config.toml
train_examples = 42238
head_dim = 64
inner_norm = false
projector_hidden_layers = 1
Rows from block 7, named by matrix and row number. Rows with one number belong to one attention dimension. Each number is 128 + 32 x the weight over the matrix's rms, rounded and kept within 0 to 255. All counts start at 0. Numbers have three digits each.
# v: attention value (model.blocks.7.attn.v.weight, 128x128), inputs 0-63
# proj: attention output (model.blocks.7.attn.proj.weight, 128x128, transposed), outputs 0-63
v.13:126115152142186104134068103189125127136146185165154124095174156098103172132194105194189128091101076178165083101110118099112137093173086141108156110167098143132106092117098111141159061117134143
proj.13:076192116077157111178154129102108089110162066144107092102120219171172122134094104111108134149089193120094151155126068171163184156083138135098165089153139179174133075120090098108113129103145176
v.14:104142125144158136090103125163103091165132171156092139161176108103116107167187083132131157100100129120132094151090084142112122129192100178139120166107129120121105130136094115142138135177153101
proj.14:070134092137105124171153170143158154127134134157155085141170147183131166087111097141138178140122162090156082123152099159176123193094107132146142134135143109108155110074107133107128109121122197
v.15:133160133148157129170160173123126136086106104148169098106083113084167105092137133147116142143175104131090102098152099168085141111111118095121098081142107122131091086181106165157142133081135144
proj.15:150158160110136102107139110151115166155135133129160175117113089139115147147093152145093162091079128118125118092108125144121064079078114144095088117122140085113085092099089141145149089106139128
v.16:160119093155117130086149163151139091146170115089081122112131134160081096137086127158206130115104133105125142134147113144134134153134099116107103127154132148137111149133144101085132117166126158
proj.16:115124102137121113110119167155153146147085145129163100151164160129139109137153120148097103120167137110112123088153118088151114114139158160108118129100154078142130141188132161113079115103116088
v.17:140108045143079126102114162128123154149091133182075065071164141103098156056178198107190143184082144143128061128156189067184122079179119116109161177102150125108110199134099159097161067113105124
proj.17:101155143098111114101153180112180134127078103132071173115125130118179154131191117095128139119135105074118170160073169127130101177161157131136152153065088109087104127116096098122132115160164154
v.18:152154094165198161137062105143100119130153136111159101086130136103160148158118146135147164093087116115118146088154105154119147126128093180113161082140136130163123077143086072086107097163161143
proj.18:122135105124130133175094092152169103116104093180104077179084226149151158129093146109140144122130127127107151191115097137161175114100160133157139074088101171193112082149166177105160127153127151
v.19:128062121177139137086099131085121071087124142155081099091161173197117128127108109109074086125177125067189100135167101102116145166149155156178101101175105143133087137102162158105133150115156173
proj.19:142125082163172076158117083107089117121166117132158097162112123092083082139111111129157118163106133171153147100133178087163136125158147094175145114161181135077081113090144139155152125088141076
v.20:080134163114061128167175149094130102168096054195094100118168146129097159168095146139069125176162164056145143159091119130171192104124163103172123180109184090120115181136188177160128115170119142
proj.20:123119166201134124116146132143070109173092166153153167076136086157125121088110150132174096084158087168115157135156180146104047154175162081109074156103097084095111186085144120171156143087102136
v.21:102086146124175134103073105148129074116127122103158141128159148140112120189107054184074076132085137123127129103115106148055146120113086127170118117157097174152170105130146087109142151180214134
proj.21:130170073109139183106097121096111114113178152139162072109161120145137061160100101143145140125147133147109105092150151105106177120153157151096172130182141137145111091130093180111088137087137152
v.22:109093102123177163154064121120131139130121145135148174100094107169084123145103120159191139125075086067128118091133105149120138140119105090158144104114119126144130106122147116088082122141164159
proj.22:135137149139128135124142163164076123149109186115158105166116116133125121125112155091128165144106070146106132095115143104134101085143156067155131136113178082165096101178106131108147140122166100
v.23:119166104101138125110127089154166123129098158127136138142176132144089174134143108158184178182092124145154148152130118082181119087132148167118145121166164162128074113084143140077161135166105120
proj.23:120117134136097120100165117093141104113168103161147106127135117142109132105155151169115091124089120144110164110097145178125176163159103106156149128149094098162140151110149126161158160168113096
v.24:131138112122121118093104089164145153162120142141164124146148151094144138109161096106059061144156131145152073096150088111102107142163122109151130139112173099172137189110138113146128148119148158
proj.24:083106118129127112138155101153135114094169156093088109102122164152146085133104092145152100076176178136092122153099099131088157136139107164095117107105144143157119140112108145152120135110138179
v.25:152171105116079123084159115154151153115115123153080113154110085134101152172094058143153123099102112157128089115121152116086126159150097115129110080170140090139175150104121081154082122150106169
proj.25:090141158109122100151140125083133135095152106144157081138112167125118146156145158137150126096123081107115085134125130136108195150113131097161157109134146160108143103112174126152153168170117136
v.26:137071123185154067112101149106126098123139082137148110116124154172156166113188130133126140182101129102144078150148120078120122117116163091109161146164136113147145192077165119100124118144109080
proj.26:102153113164167067096130170104147088121163095125108170086042177146184124159103082143156125098162175128106139142156161127109137159085115150153115183113139131082200207100159104136128092115159097
v.27:172173112138170092170114144188106158098092190106153175096086145174138152137160092149175154128080142182069154168156135133116067124150092139158143148133123174144145169104093119106080043114120162
proj.27:161136136089093154146162136105118068124121096121111091152160156120108201147134111115088139139091155093161164114094091091105135090137166113155137087091131140155129093125143178113100142155193129
v.28:134150100104145151172135113160078153107101110129142099126113122135121196091107161148149103098114125160056153122157157145130128095151110120080164163099132132089160210090133170149119113087113062
proj.28:142084184125161097110113171166118112073057129119109120107151112108148189101132172128102193073157118095131215139097120153125125157145139106156142095145072141155138119107147131105117131115120133
v.29:092138064120087156172176163143092137103121120101119133102107151082108160119057139093121113089197112120111175117119109129078132098152139146130136095089131114115095106140173089163140152063139132
proj.29:136140129134100129100118128087078180130117134140123118131169060117087155103123118128186150084085094131134120158164111071066106108146144135117109145160165118144097128142142115130106099125096092
v.30:127094162115156104171142144197114166133120097119143131107095158134156095152124125159105087152117127117100142149142171079119094105118136150097118162109117099131115099118168127123106138091150104
proj.30:109162119158142108122104122121110103112076139145145145167122099137113139128122101146087165165126109135108150160166103095114106143139141124106116147105107134135078086102147140135114100112141099
v.31:091144077083100125147131117086114123125135124127104134114162122133156118135151130085187135111114092177085121188098191134151155150114110170084173091153190109156155160135178123123102112129110078
proj.31:118098176150116113144089141163116097103118122144115093150186150158163142096153115166126112141195103126141149134067103141115101184114126150144093143144120086127125159118125084096103140103168132
v.32:140110192118156110155095158176146097115152169094170118155098129117223137168114056119103134138164121125163120106113086187120131115098094154137121078123106138102171092153095126116103146186144135
proj.32:113129095114137166161123123126079146184155097173119116145105109134112149117103101168203117139130084103077109168177104108074164144109134134085129148129171121163176114157129160067142082126097136
v.33:129150120152102159108097142077121110137084143105130126137176092082080113093139194116157148141104180099084087146106145108187127093174193109078069144164147149117094202073098158113132076078114079
proj.33:099148141140182056105132135105196138050088103122086186146076160155166094101131124096054151144122162090160125130109176173158108146079150131124137105059129096084167179095127165163170178088091159
v.34:125151188120146164137146110174112154105170131086107170172095141103191098186150072103112080146109102144138188108138121172098143176095089113173155080149133122112088099141156110194094164105160142
proj.34:104123128089150156155127132088154173195105176133173112142151144094082105182103133099191142163062123097090071114142085079148138075099101148117090097142130168140161144113082162135081133146135101
v.35:108106086152166171139118100109044140105109166076132150112141109169110105118117114125185140084149139138113106151114182126098046121132137145128182158126120108156136128154094141133091148155128127
proj.35:119106152124147154106159129134103110193091155196134137191104168075085174099161177123153181162152127116124169152084140113170115116154131118161165123087148070158100059165096098093097121090121116
v.36:090088104130087153099159149156125156099100112187115106127162129126082161119132104135041087178186128070143163152150133156207186104130127081090095172166131128154173155129151196131164111156108085
proj.36:157096124117170094122101172141095183096140166122091179126186063145092068094106114107113121080103138178180152110140166116111112075145120096157142187145104129091147101107081085114160124116141125
v.37:117184110142148111148112126164132176127126156070164126136087127065152153131135106161177125125095083143132127112144130166048127099158087110122151127095087122118093076172080103086143116112117160
proj.37:082136161064113154110122161106110120155106045112141127121113145166178117159145164130119144150081093093111090115105079104140145100106139158077152103147140134172180138169181121141148143106144161
v.38:103142134133177097164167111165097189125065134134126115077100110122136142142142190129151133104074121151156061137092114106151124096162142098128119162087143107128127210094087108128175098120141103
proj.38:127132112180172125087131144164165106119160107144112133122143137127167115151161180096143169139196158138174190146094143152194073196157099155128180097106122100085143105129141114086096108124172112
v.39:111125073086135105104167143121154183082076093197147111085126155134059185033163209087145118155157178152067104192156135120200148097120175122134114139113122102167119136116107183094121064060031088
proj.39:185082134154184083126112154158156129076066120123093218080178046123157166069185157135087136082150100121182214136061167154084118106167063171118094092133060123140144072115170092116119134102140190
v.40:104139107115146094172144157143109134154103082156171080156149165065113147155102120153066165173187154137109176145131100135128153103130122125133127084149112066093152107160135094168112133081052145
proj.40:089120147120157096120100075118134112120101135147154114065132084122115082143159116142174141116123076160084091118162087126075170116173071130078182182134141146141115162171107105107120133111089129
v.41:126122072141088084167185091088093153122091170168120172104142130137178131181100082104158164139151106131155112142122090102077161110170100125111163169148115124133179130096102089113135130167140126
proj.41:154085168095137084129095117205106146135137157168160132139126102156125110147150146123160115134091095166117093111151126140074119165179147099085135168157120082149170110142123152124144161130184112
v.42:127121110113114171175116117088130124067136139099074164077082160183070110088096178128164121161122129062082119147147161140107126091104143126166129139124089124132109086160144184146124105143081159
proj.42:088113176166101080131175161178129134157130176114127134190162067123141103084167159105141159141067080140190153066123148130141042067154131164154067143112115103110038069195126110119067087097188109
v.43:089121170131170104109074091163096109118153132118140135113106101179127049201097069132130079082072077111159104127138081160091121148170143167174100110120144133137103050124112134141147112162130141
proj.43:130118133107120183133089124158097115190202115173164066151123172110131081184073099084160104137077141082139103158146148078122096143085155169149147178160108129161138131133171156108146080142135164
v.44:125194097104137114120065139141134147148103128083148159097126119126157134102181102161200121093100148134156151140088151157130128116160077147093133113152129148135145160104108059056120073171110153
proj.44:083106144105139159173130177134145137098135119163146095160143190185194114120140080147105158149100133107139126120068121110195133160102093102169196138104081077159185066146139158090113086137185202
v.45:128123119122100147129141143164169136173136120092067145139140102148103101114114137124074097138124106133173119177109073095109120112158085096146113102115171171165152147108112155102116165186195101
proj.45:138137103131171099157142119098150094130122092149112118117105114141173082144078154094152101151135116104113144160121138174159137144100157139117129143093132171106164163100124120133120130142162128
v.46:125123093129090178140122167124153116102080110130121106135129160092132129097111129101153184098095163098095157175138141141107119157103175088151144163081112156137099122096159152141140093073052115
proj.46:097094210174135127112173103165148107077084158169135154088089083131099184116122126163097139126118133127162150134114132159164102142137132153131168133133147059100096180136156146161118159115091077
v.47:159113200131137151122110109174142086178081135083107182113101146167114127093157105148149136132105138102094180150099101122123065096134088164146148140154159123180184103180117067158135094121159169
proj.47:105144141097110114143122113159142143159158149184149158165145116159076185135101128102108125169079071130160165090087142094119071055198109161137153089096180139150067088159147165095101088127161116
v.48:122151124132143156094145129111117140136182081129161119130146145115130080137125117163113136098143159155094115126139112131111183164112175128116142129129140087090137096131150105111151088155150142
proj.48:129161121137093119121095065096139108103086123139145129099108128137119115107077143149133131092086085159092155161110160113129126157103130106147100147100162169117080108130109156150109165114074106
v.49:171140061131085128123166092075118145118135152132112123082164123107089210044147193120185160173108147109144082168128164128133140092102163090114121143137127101121152154095107169072161115077132131
proj.49:164142102138159065084151172151125120080069165073093150143135163153165138104167157109106104094126159104155161151103131160158166149151135166109151098131079110067103106110115146152155088145140187
v.50:087065186130102120150141113151133084115092173097170129099121088172159164103117093090145081125126153113101100123109157143105129133169092135132126158126153115138181136092082146166107178174143119
proj.50:109154079112115161137131166106072133192178135141128107145172116089068140114110149117107180135144084123143131050079113137102069126161096131108140174113115139096147101140070142105179144129099151
v.51:135114156114194144118095100195182106123111179080088116144143090126159066129129051181163095098062081116118093128121098131132112149138100127150154132145143128150177093123091113091083152187188159
proj.51:164174088088132138113146169105177128159157081106124121179180171154133160092074079145144128119079145124134149093156162140160108152146152085103125109105182123154117089124126172152116095150104169
v.52:137123164117130086114115175085118145093155078108096117154113112108103106125102190095147164162179128137121107148109151146177129107140158116112128091145180118143072150091104127105141176134044137
proj.52:143175149146145107097131060152129137098110106092129084074067074153165156136121165187179136161179160087119118152123160099115110122124164126152175149125173130107157155106129069121177082143082103
v.53:098120110102092112174152116126087129126085088083132138153145158103105192083111168155086144151140112096081106098104139086122092165089097090121143086127098119109156183145097168167148125120067086
proj.53:170148093137155176095098165154114102119082174126103151072116115122133101098191147155158155128148109108112125111103108150089132105145142081136111158169169106157131115167118137146158104113166093
v.54:165081085142068110118164126088145090111114131151104123113174115171106167120102133146093167134104203101158146157147180106118095128108172111146143132137177131091112137142134130091142139119145100
proj.54:146137114178123064159133131119168120159147092125087107061117109110129113126140144136184126157112164115145092143120126105117128155188124081130135176099147147074124186081155109107182130142142158
v.55:077161116130169142139091111082152180112105076108112134069144136075071196054204222152160176159091159159075114149131175091189151135169179087114110139161138095172129173085114160121157049068092116
proj.55:153089182108165086115182179105160160014114165120051154059107145134106146129136195130085100045177089137184229174042178181185119098160077174154174171109087080159088148104149144151134158101121132
v.56:099141164093143182122105108129119155115161174103123144097121172101097139141150083167131135130143127152142121132165112140113070118124075096175181097165060138091130084150142117121083141108106120
proj.56:176115075100092136171122157153141123142089178201154135173142104155147117081137124049102130102087063154115180096112130113148114100157137136144129121177091146154069034153142128102153102086145105
v.57:176135133093093120135138171096152092153168156126142129147102136077151094140132168127067126153206132118155137118155138104097187140094181077112099058125128137130113146121150151140156135124129144
proj.57:144142134130166119102095049142178148068143126099118157101107076162127059104136103166149162126133139134060089182111130140149139119072104144138066101113175145138169156145156144095152125178084151
v.58:086089143155056180113191180123142162096101059217072121167087092098174105160092169075078145116214147119194156129168080092171193168120154102142081117117110061137131116178173166186133188088133168
proj.58:126097097155127084143079084147117147171173124088152162084084082091155073148132088156189080109144152113153101156165208175131090126106118099177082172170164120093118171168120125105187154135059040
v.59:135149153084110053101100137117159122141132156121139161171124090159229068167100079110119141152094098134120176073110126109060155142095092136145165130086143120092143121154147092091152141126182108
proj.59:098111087077141173165099053144160146136190052160156083133094169177176100128124138123091100141131170101049068127130096119123144136115117051148121121172170152157169156107176178114094087148151173
v.60:126150145127136094111126138165161157128157167129153152099087144126160094092171107133163123081090115167099083163157134119085138112129114162160110171127090148177142127142074087122108072119130148
proj.60:126136109103151109165129140124178109153129107126110139166141130157166137151167157094114157146131168077103083158152089139121113176113133157121143151134134087181148144096144084131095089139131164
v.61:110085170170142110098112066101094116117088137110102149072127117110152146165201121161207094157101190098160061148090162110135083119174113150082127120150141178095145117070123167099126091136167111
proj.61:080145114176133131125103147147130147110129096068131104169136143108180154147123117131116124120152121111113140129121154123122140166167094131107125176115144116115187148104152077100136168093153138
v.62:092155136109199109130124088130110126103164148133123132136174086083114128157119165143170129134132068105150105130126163114152125124124129127110168101146108108169132079061155115095140096115117100
proj.62:152176139103091136107113131106148116167159103182129110117131209097129136108133104164086130105148160133140137168084092135139158191098101166135165082099084186138148113144143157155158115145137151
v.63:116140151109068162129192193041169161078122117189136125131072156166138057126057161080044184112222171135093158155192091121161128117128149109112063113115157120113136133127149166137189204079106119
proj.63:130105099153101062127071064168146149161114161102114171082056055100098105096146159198178146161133134171175069162109180116135122148158190089097111135102127115095125120147163108092167084149107093
v.64:096173104184149134103138136081075127122161189099180107095151155114151157110149161167234101160034150211130075164175117148093075100119124128150063170099175102081082117120196112087119132119080096
proj.64:206110164151193110131138154097152130129093081093121109092151073126176124175073089081102185117146076127068105154165164132124129121143074032140101090082172180235139103147060105112153152110100108
v.65:087139097106104214147149195145096117076121106157068110108130126080126199077166176116099142139166143089098108117142128165104154138099102150110164154081089089149112099100101096175109141096096103
proj.65:084158076172136140143137169075092078131177129067138099119068173170059079145092117172217123108135161127147133162115172154174109134185117115135148121113098072124122166082158133128127123082146076
v.66:159075158084095164197122163113158085187099083223192129137160070128175102124136140124095114180134105106098161133119098121161126150087099160124106151103186148190137096139111083130093090116108165
proj.66:125137097131070129165173119117107123094134131089131190173193111126117082065139106131096096099107145189108170093145144145128165142116192191092165125076122123117124090124132177112168128147169121
v.67:118180141102136148149137113137118162127152157069122139153111158117162103090133148137112141150097097164101150104169071096105117099144159185107091164148102116123076098103131135118118109137123090
proj.67:115110146093111148119117145060102165192106133146166065098148137114151122164086105098152163090155134136140090160070163137107170098114081138117108165153130160169100166126098087110147124102101090
v.68:084097120132126039129124128107145121179088133185169084156098084135138067176145110149213069165127155124145166103150176174068154151139081150129088115120129156111168157122163137141122075181105093
proj.68:150076132157111141159124135130167117071080145085097155128154067090183123101137114111092113107194120065080147134153139082123144149059136156094098127120155192140181127113143165152133182106160209
v.69:127072128102100064086100067136166103184126145167170101139146107135166100167092088110141127151101105110154102094151202129130133090176174084077143140160175119150121140177176154159085177196086080
proj.69:125068125101173101095097156162091154062071121135110148142194068066126133113113151108035172124123115128104145120123109170107148184106127160141124142086111160127195111180091147114155135124157199
v.70:119110101129122148199090074158101108145142167081146201077154072144114092108172180120164087159083132170122093153095094147130097142162095122205117093147170164125144145120123054060112137080156136
proj.70:156111086171160118137113120094161124133127158134079067155165162109126146166088074070145114083125130153113153065120144136124178129177120140088127090118110156120179125114087159124118137176080095
v.71:115100096179125055147126082162175102128133113142178181164113103112135088172161107139125066169099154104136094125094138132158135135138096124091155108126162134111092137106120092114072170136064129
proj.71:150100086139157140164123155179142111084097155092108139124102104118122083129095104160110132117137142099123170140149110157160125147122132084140157104114089131131160097118119088143143093104122164
v.72:173114134129145086166131112094153110131136170111141118143151162140101081103091081143220125171086149179109102148144170112126100160099133146074102142157181085109091131132166163144096105174124075
proj.72:208112160102191135152128115149128160126147118168140136123167131095156094099108125132075117097183134099136149126169105126094170097120101078143101131117090165144206124117080146164144108138108117
v.73:107195126115125227070121154131144122079127149083087168126147094125133138154137184150064131131149155134144138163135065159172165161135104117189189107155090147115137069145089134136157088117204185
proj.73:115119114117077142157140114107084111147188117170156129090144167148117105112132163116229177084107137157164110120113182164161100091211097165092151145167134132095070165122144157147094112123137096
v.74:148133122098156172134136158176091102154114122148052143152147140158127170134112106165034175075121131076093160154142153116110137097113079179158134130128125132186116143088074130148168141080138198
proj.74:121109143135147152158166153137071076117173153123082115131123168186077148109130119128193108130097107149172147100134112129171139084114106113112122153120084089093110114131180139081113125143123132
v.75:138112084171107056129152114115156126125159134094247117068109147113148109141113078091204087115026129171077105091139174143113148110186085145119074144161136162054095187157162115084080093157072092
proj.75:214097167111116157084147187164163138079085106137106167163116114068170101164150122107037181165207079063075183108167136139062094134107126081135142136082154131141210150124058091148116185126127159
v.76:167127150094132211134105140115130100146153091163061091163096101174131160107139164124077134147181088071169107095142090153145174185099137132101192104117125158166131124085124106150106163120187149
proj.76:085108140089154163151167113118068077143190106161125092090081114179111127077179146099155129096090119149180070156119152172151139132174113163101102131127157064071091165138160142056115074115095057
v.77:116079078192127039168168090084122133182164132182193109069143137133137123136129103108225058162139079154083088153112156182162111094141136151153083089159213084045069159182130128054070166221057077
proj.77:164056099184120142147113153200231130054093131132076180119117068074165134110161055128014133158232144068087139130191148082128114130075077044153149052061097230190232131160047110177191119100159151
v.78:125127101079113239142114173155146116124090050147106165120136129107153173086110160152000135115195085055104142117105063171146134125139087151186195144119100101162140059108097089184190142047159206
proj.78:065166121124045163160166079106092033128160195049118167129156192183037151092114108162181084092060201192116081068152159098131101173174164175097130136168089073084071126134186145091086133108113069
v.79:130094138164158061173148095121108123128162150188187169106137138140129160165118161174173085175132113095149137136076101115128156077101047194186107131167178125178176063103093103123118071117110146
proj.79:131074146121151140119108129170185101076105154165139147124167103092100082154154067090089080115117185137128168136156165120129125145123112153117103093115102123075152091092123147164186124099123123
v.80:152164111095106112149080066129107126131126196108136093148165174135118106132127106088202164110126093145097110136164157188135156162095144136087098081096097115111097184105180141175135094142178093
proj.80:176086117128202139164093119159100181124099068172190084151158106079148143162187114154094146111109140088105084150101100147150134130148054137147114079152111188172079049092070100115163117194094142
v.81:088137127150093063145097113112097134113130136074185148095087104116116084145166131159215129167064105165104068104149156090120101086151128160168109177089124122124138122105136110112105134171141077
proj.81:205096106164170099097119142150186128082091167121113089157134133077150087190110136095044146112139093141103165121174119129055148126086083029125178135145172113179177121116112110143173225088127139
v.82:145175124153127168159093168144077130094169126064101121123124160136109193121128208102119139076098148190082139127148075135123059123097078118100100154072124153098139156085104138092121086053153121
proj.82:148189082138149099122141134062166104172163103167117087087061134166146139132110089093182155137122102151128104151131172168145103101139117094115127147178112088126116176143081128148132164140121120
v.83:124115105114111173106138169115151132141097151089071162159143185083088158127095149148132100120164179139125149156094147150110138156102096131093139120154155128168105123135083092135109160111117150
proj.83:132158156163086156165129083083143149180145160118167163108080143110101164119103134154144099127151125099096146129155105130167154112153100179150119157175115098123097133150124135087129146168111071
v.84:121076171078107168153166106122100094094161137181092086149142146133139112145148072136070142098206137084117102152135145120175151162121109118164158132090170161135145137173117139123121176135150105
proj.84:100127141120077094150110176151126104093133156140088139135134157161095186133111158121161154109089110111138078129131100081172125132137179160128102138126121154059129118117152109159145077146162105
v.85:109191117126145158157145106157123134097158120109133176125157128110120118106111152175147155142053113189145112144153095147084157097170073184143067162100174150147111120159091109135073080146137119
proj.85:160142152168154140076141149061103077102120106113113142086156096109158046119109100083179113097147091157084175136137175143078167118183103122095158109109106097124120138118126138111110118122084164
v.86:115142130080115112119159091114085087121157153153154133142178081131101130103101129115091154126122106086095110110087160153139134163168139166174181094124122108167163105115146124098091125135128141
proj.86:098152105096109113104099107101134078067074135153129127134188169157121170090147160165113077109109165170126190129117161102124182138151095158094108110144145092058160112133163102165135090128138129
v.87:136148137122126067150151104122171130129101111148130149096085167148105144129088042108170125124058117119101106092125199162109118084140153122080104141095108129116094159114139157122153149127065121
proj.87:140131160119168136130091098113152116152139120125097147107114140083141104121147156136055141105166134122080153187141092165103167092075116125120146134147164155101142110138166148156128153146113112
v.88:146096172073106147073088133155097122079148080074053119162111166162149130089155153093024145116129112070092098097103127091133148150099111093121192146132081175177155070145090114143123103085114167
proj.88:060132120089122162101165155140107144180163085138129153094137149114059116138162112117188114099093123170140105145081153134101163142152121181094176170128154084100071103139170140130087097112103151
v.89:113158187110120154151127173125080142155117109110042143151093167103121112165156152120021217087150120095090171106159093102107150137124147093127181143098131162197164080157086101132192132102136165
proj.89:058087076116080126109207141059115097170160175108121143144135132192043128115121166120190073102139125169142109176062125172118164107158155183099120154145090075109060167106159123139127082098168090
v.90:094111132085111137105155175150163122112137142117103129135114154084104149128078169081069179093150107115164157091121111148144094135072174143080183126149142084161152116129144144137159100114113113
proj.90:153123156131092113109152121134100122137132086173167138154123149142098114115192209183197137146080091121107088144126143124184096118090170158092122169125158089139051119165138138141130102114157134
v.91:094153082142117110134097129103105104135141174160195142122159143104154145132134058095175077172110127103159105089126149123156141135183157133156089161161140107146160102172156126124111111210074131
proj.91:193084148171129095076104094145163184061051146106071150161177087074174082163094141075100147137177104116109157164116118145090110189078136097172151129128127125102189108140085139153128178080178159
v.92:103143169121148200141115191104107174074177099121081107102101130123143163080146197091103120109193131124160136158145090122117129181093107129159143149144121082124163166126130170144184158119202099
proj.92:100178114117161157172113164052090143191174113114152105168037131172127129112127121151185126135093135107183054088162153107180094099155158120085171156146107081187068150137128106113103073121128049
v.93:128118118155129120149129138107095156153147139085163079106162183086094140106100139106194141100036110129099102094164116138133091165158112125165119096108153115063113160160169176085139121103095094
proj.93:169175164106200117131089091140172172169162074139170136098089144148143113147144131174091136105161068117108098135094144128104090069136123067090161134157142181214098138111124116133146101147154094
v.94:103066129115163069075095086153178135190083161158190077109117161110110075140175052112225099145070127170138137163141178150066118120119174134098136083156145135086087185148189177065100115187137105
proj.94:154138127133211151130106075196130128111073131180174117113118084130140167152140090168025161149189087100155169152173085150095127109087080148146158099127116162154114079138103110207139168160102202
v.95:117146160094114219078155138109136160126158126102028170177141180135096163138087130130111173086145119103159146145102083093147089147133184144110190092137056124153133138105100134188185143119172168
proj.95:122155138079105110151110093061074110159178122174149092143090117174135127091098130153206092124074118104156066153137097137127171073138092197166097137179096122104031109139115131153075143140076079
v.96:159118213046098183062120192182134115108113062132084138146144123163123121087087110095035123066187108067147146073103077136193135130059138101186173148113109146189123099102055117153126119106193201
proj.96:057102071121116127178178148150090060128123128170156084101102170155122187120123128166197116094070119129185073072060132168172086134196178195163135129132101047026095163087156130123095072076096127
v.97:160171161088153143126160140105141125121095133092128108150154106120119171141092121099165120159106159079162090114122081101165113138154146135131146103118136096145134143116181119140093115111136159
proj.97:143151113082121111159130085102088171110156105132134123164140187080159159097087139133160162133156077108181153178084148198123165091153150158102122144096109087154097136124092099099155101156133132
v.98:122126148130122158141089126177146111096118188084077146178106107131100139117128165109085119106088168098139075127100117153113142093147096179145123124095100107168133132140103147103148143063188158
proj.98:131144143136147107164114118098101143172103090193120084142170147164166102120155142145212167102120085121139119103064162143123168079107102135106134155178085157119086094093122128114141131179138163
v.99:138091098124151058113085150105173101148150174150128095084134113119127115113116052149176075151169109094160144108108130115179133124108137128126099165109126131048077144165158156109132135196106067
proj.99:133160170156141097108116124160133166140149098165133128147090120067205125131170117093084185175115172088149106102190148150172173080080116151118140145071136140169145083161071106155102128164097166
v.100:111117120082162115119130091123155144130113105172128076122098113153133137139148100132139161122208098103162140091090109121094139126089133115129130086133139136126137088119145127176104150178107126
proj.100:111065131089121139168138165133114159160160141093166166114127083088141154135126180181089116135135109084142131132164097073171075117140168169154117174130109121126083140158163102099104092099105175
v.101:097100134168104060156121086096112150114160093128117110135146112138134091158108124165189116106126128121118124115094137152102136082119113128122162141142149154081169112132097088146098077174109149
proj.101:146131138102094156144110166135175124141083144143081162103132137093147109133133105101128102162194171084144130160110121096126150191106164090140116105113139134092120107104092135118148162088136188
v.102:137170094125156190155141158086100098153095150116104122059156103100081163137118160102106144126042150141116105128167121125076120085145068137132155158105106138131136168076086140101138084127146148
proj.102:119155117160165126070138175114109118166127142098110088109105146168152115140088102121175128101144098143094172111136104109093120103145101075158125115160137115120106158091155108104104190123128105
v.103:119156118107122152118163169119149111099138132156133098100130144141134086113132093153128098110155129108165103128094169141117102108170078116105106135099149162143114140138112134141169149120145144
proj.103:133110141121141108121104102101120144112106098166120157145148108155122105109157133156149158091159102153097123113130129149119141112131145145156132147166128109092128122162139158090110101106120147
v.104:156137076179093100103143060111097112160171137152168097112137151087144144122171157151222129153023129152161088126121119116087103134150137163135104137094163121077078110133186107082090165161140056
proj.104:203104198131193102115112108125124137133103112150174100140129080118196074145074139132143131129125125135150140174166135160076091157116116108082153091088181112166164148108061078140161130120094107
v.105:111164116113105126105090074084117086160131162069152089118117146160145079136146091170122123134062121158144124141102156146115089089133100092129165154118139165121125161125149130148130152110093151
proj.105:169083118106092126136126122094145134102101091136152087121190131165169123172121076070114167123147100085139136118158104138077139155097086125112122127163117157159119132130130123109144103174098126
v.106:148152066137119048165114126114139155105127134205165127066109126118108130114109096112239080111142160195128148105116164175142090144133079171105062097116142068082138136135119084044112099193074050
proj.106:185139126148182146145120119137200146066133133081115178145145070112158079130097102156033101103150144095088159156197116074129135187090122096140145110074135138142189152142089149139173168086136129
v.107:130129098098092139152158097109120172146105119101170162146104118133137087170142140102127104111121118134110092111121116125141139100110098129158130101153171159084091165118172168151169109083117108
proj.107:157128103095103158137146128133137131089078168103126101137134141141158156081141168149134119090095153121107174161159082086094158085104087070107157097160133144151112153149112076064114129163108100
v.108:150111127149096106207112068138099136180155136182160095060123146086132133093140128157216105152117089189161110075094154113061158093115122148133103089160176136108138144145145127117149143160133139
proj.108:162074132172167085108084120102113173118124156087108158170162053118182075166148122097079089115151145124145142133143120143072107113130102108151123139115110121140182074145099109121151174104139144
v.109:166156123120152131204144159163086158106096104142159135151115146154140137135137156130139141159156117147147135155145115127169085111079120168189087136107158082184088135097135057130118093074123167
proj.109:149167088142135169152119144095162097114111169083151153129096121171099089159164127169139160084096164119172170145130109113149150145163181089103158106166085113115138174113145167093143128148128101
v.110:101106118121109116080093164169131126096140085206134097121087148109114121148122161132167175146087171101170162087111159133112163131161110084053098120164090120168144122129134105092120119164108113
proj.110:133101100176182151167096094158151109151112145140087157136082109159114123138097167146131115132173131111103096163154111151116091158078125166115136120092174144172132154108101114134098167154088113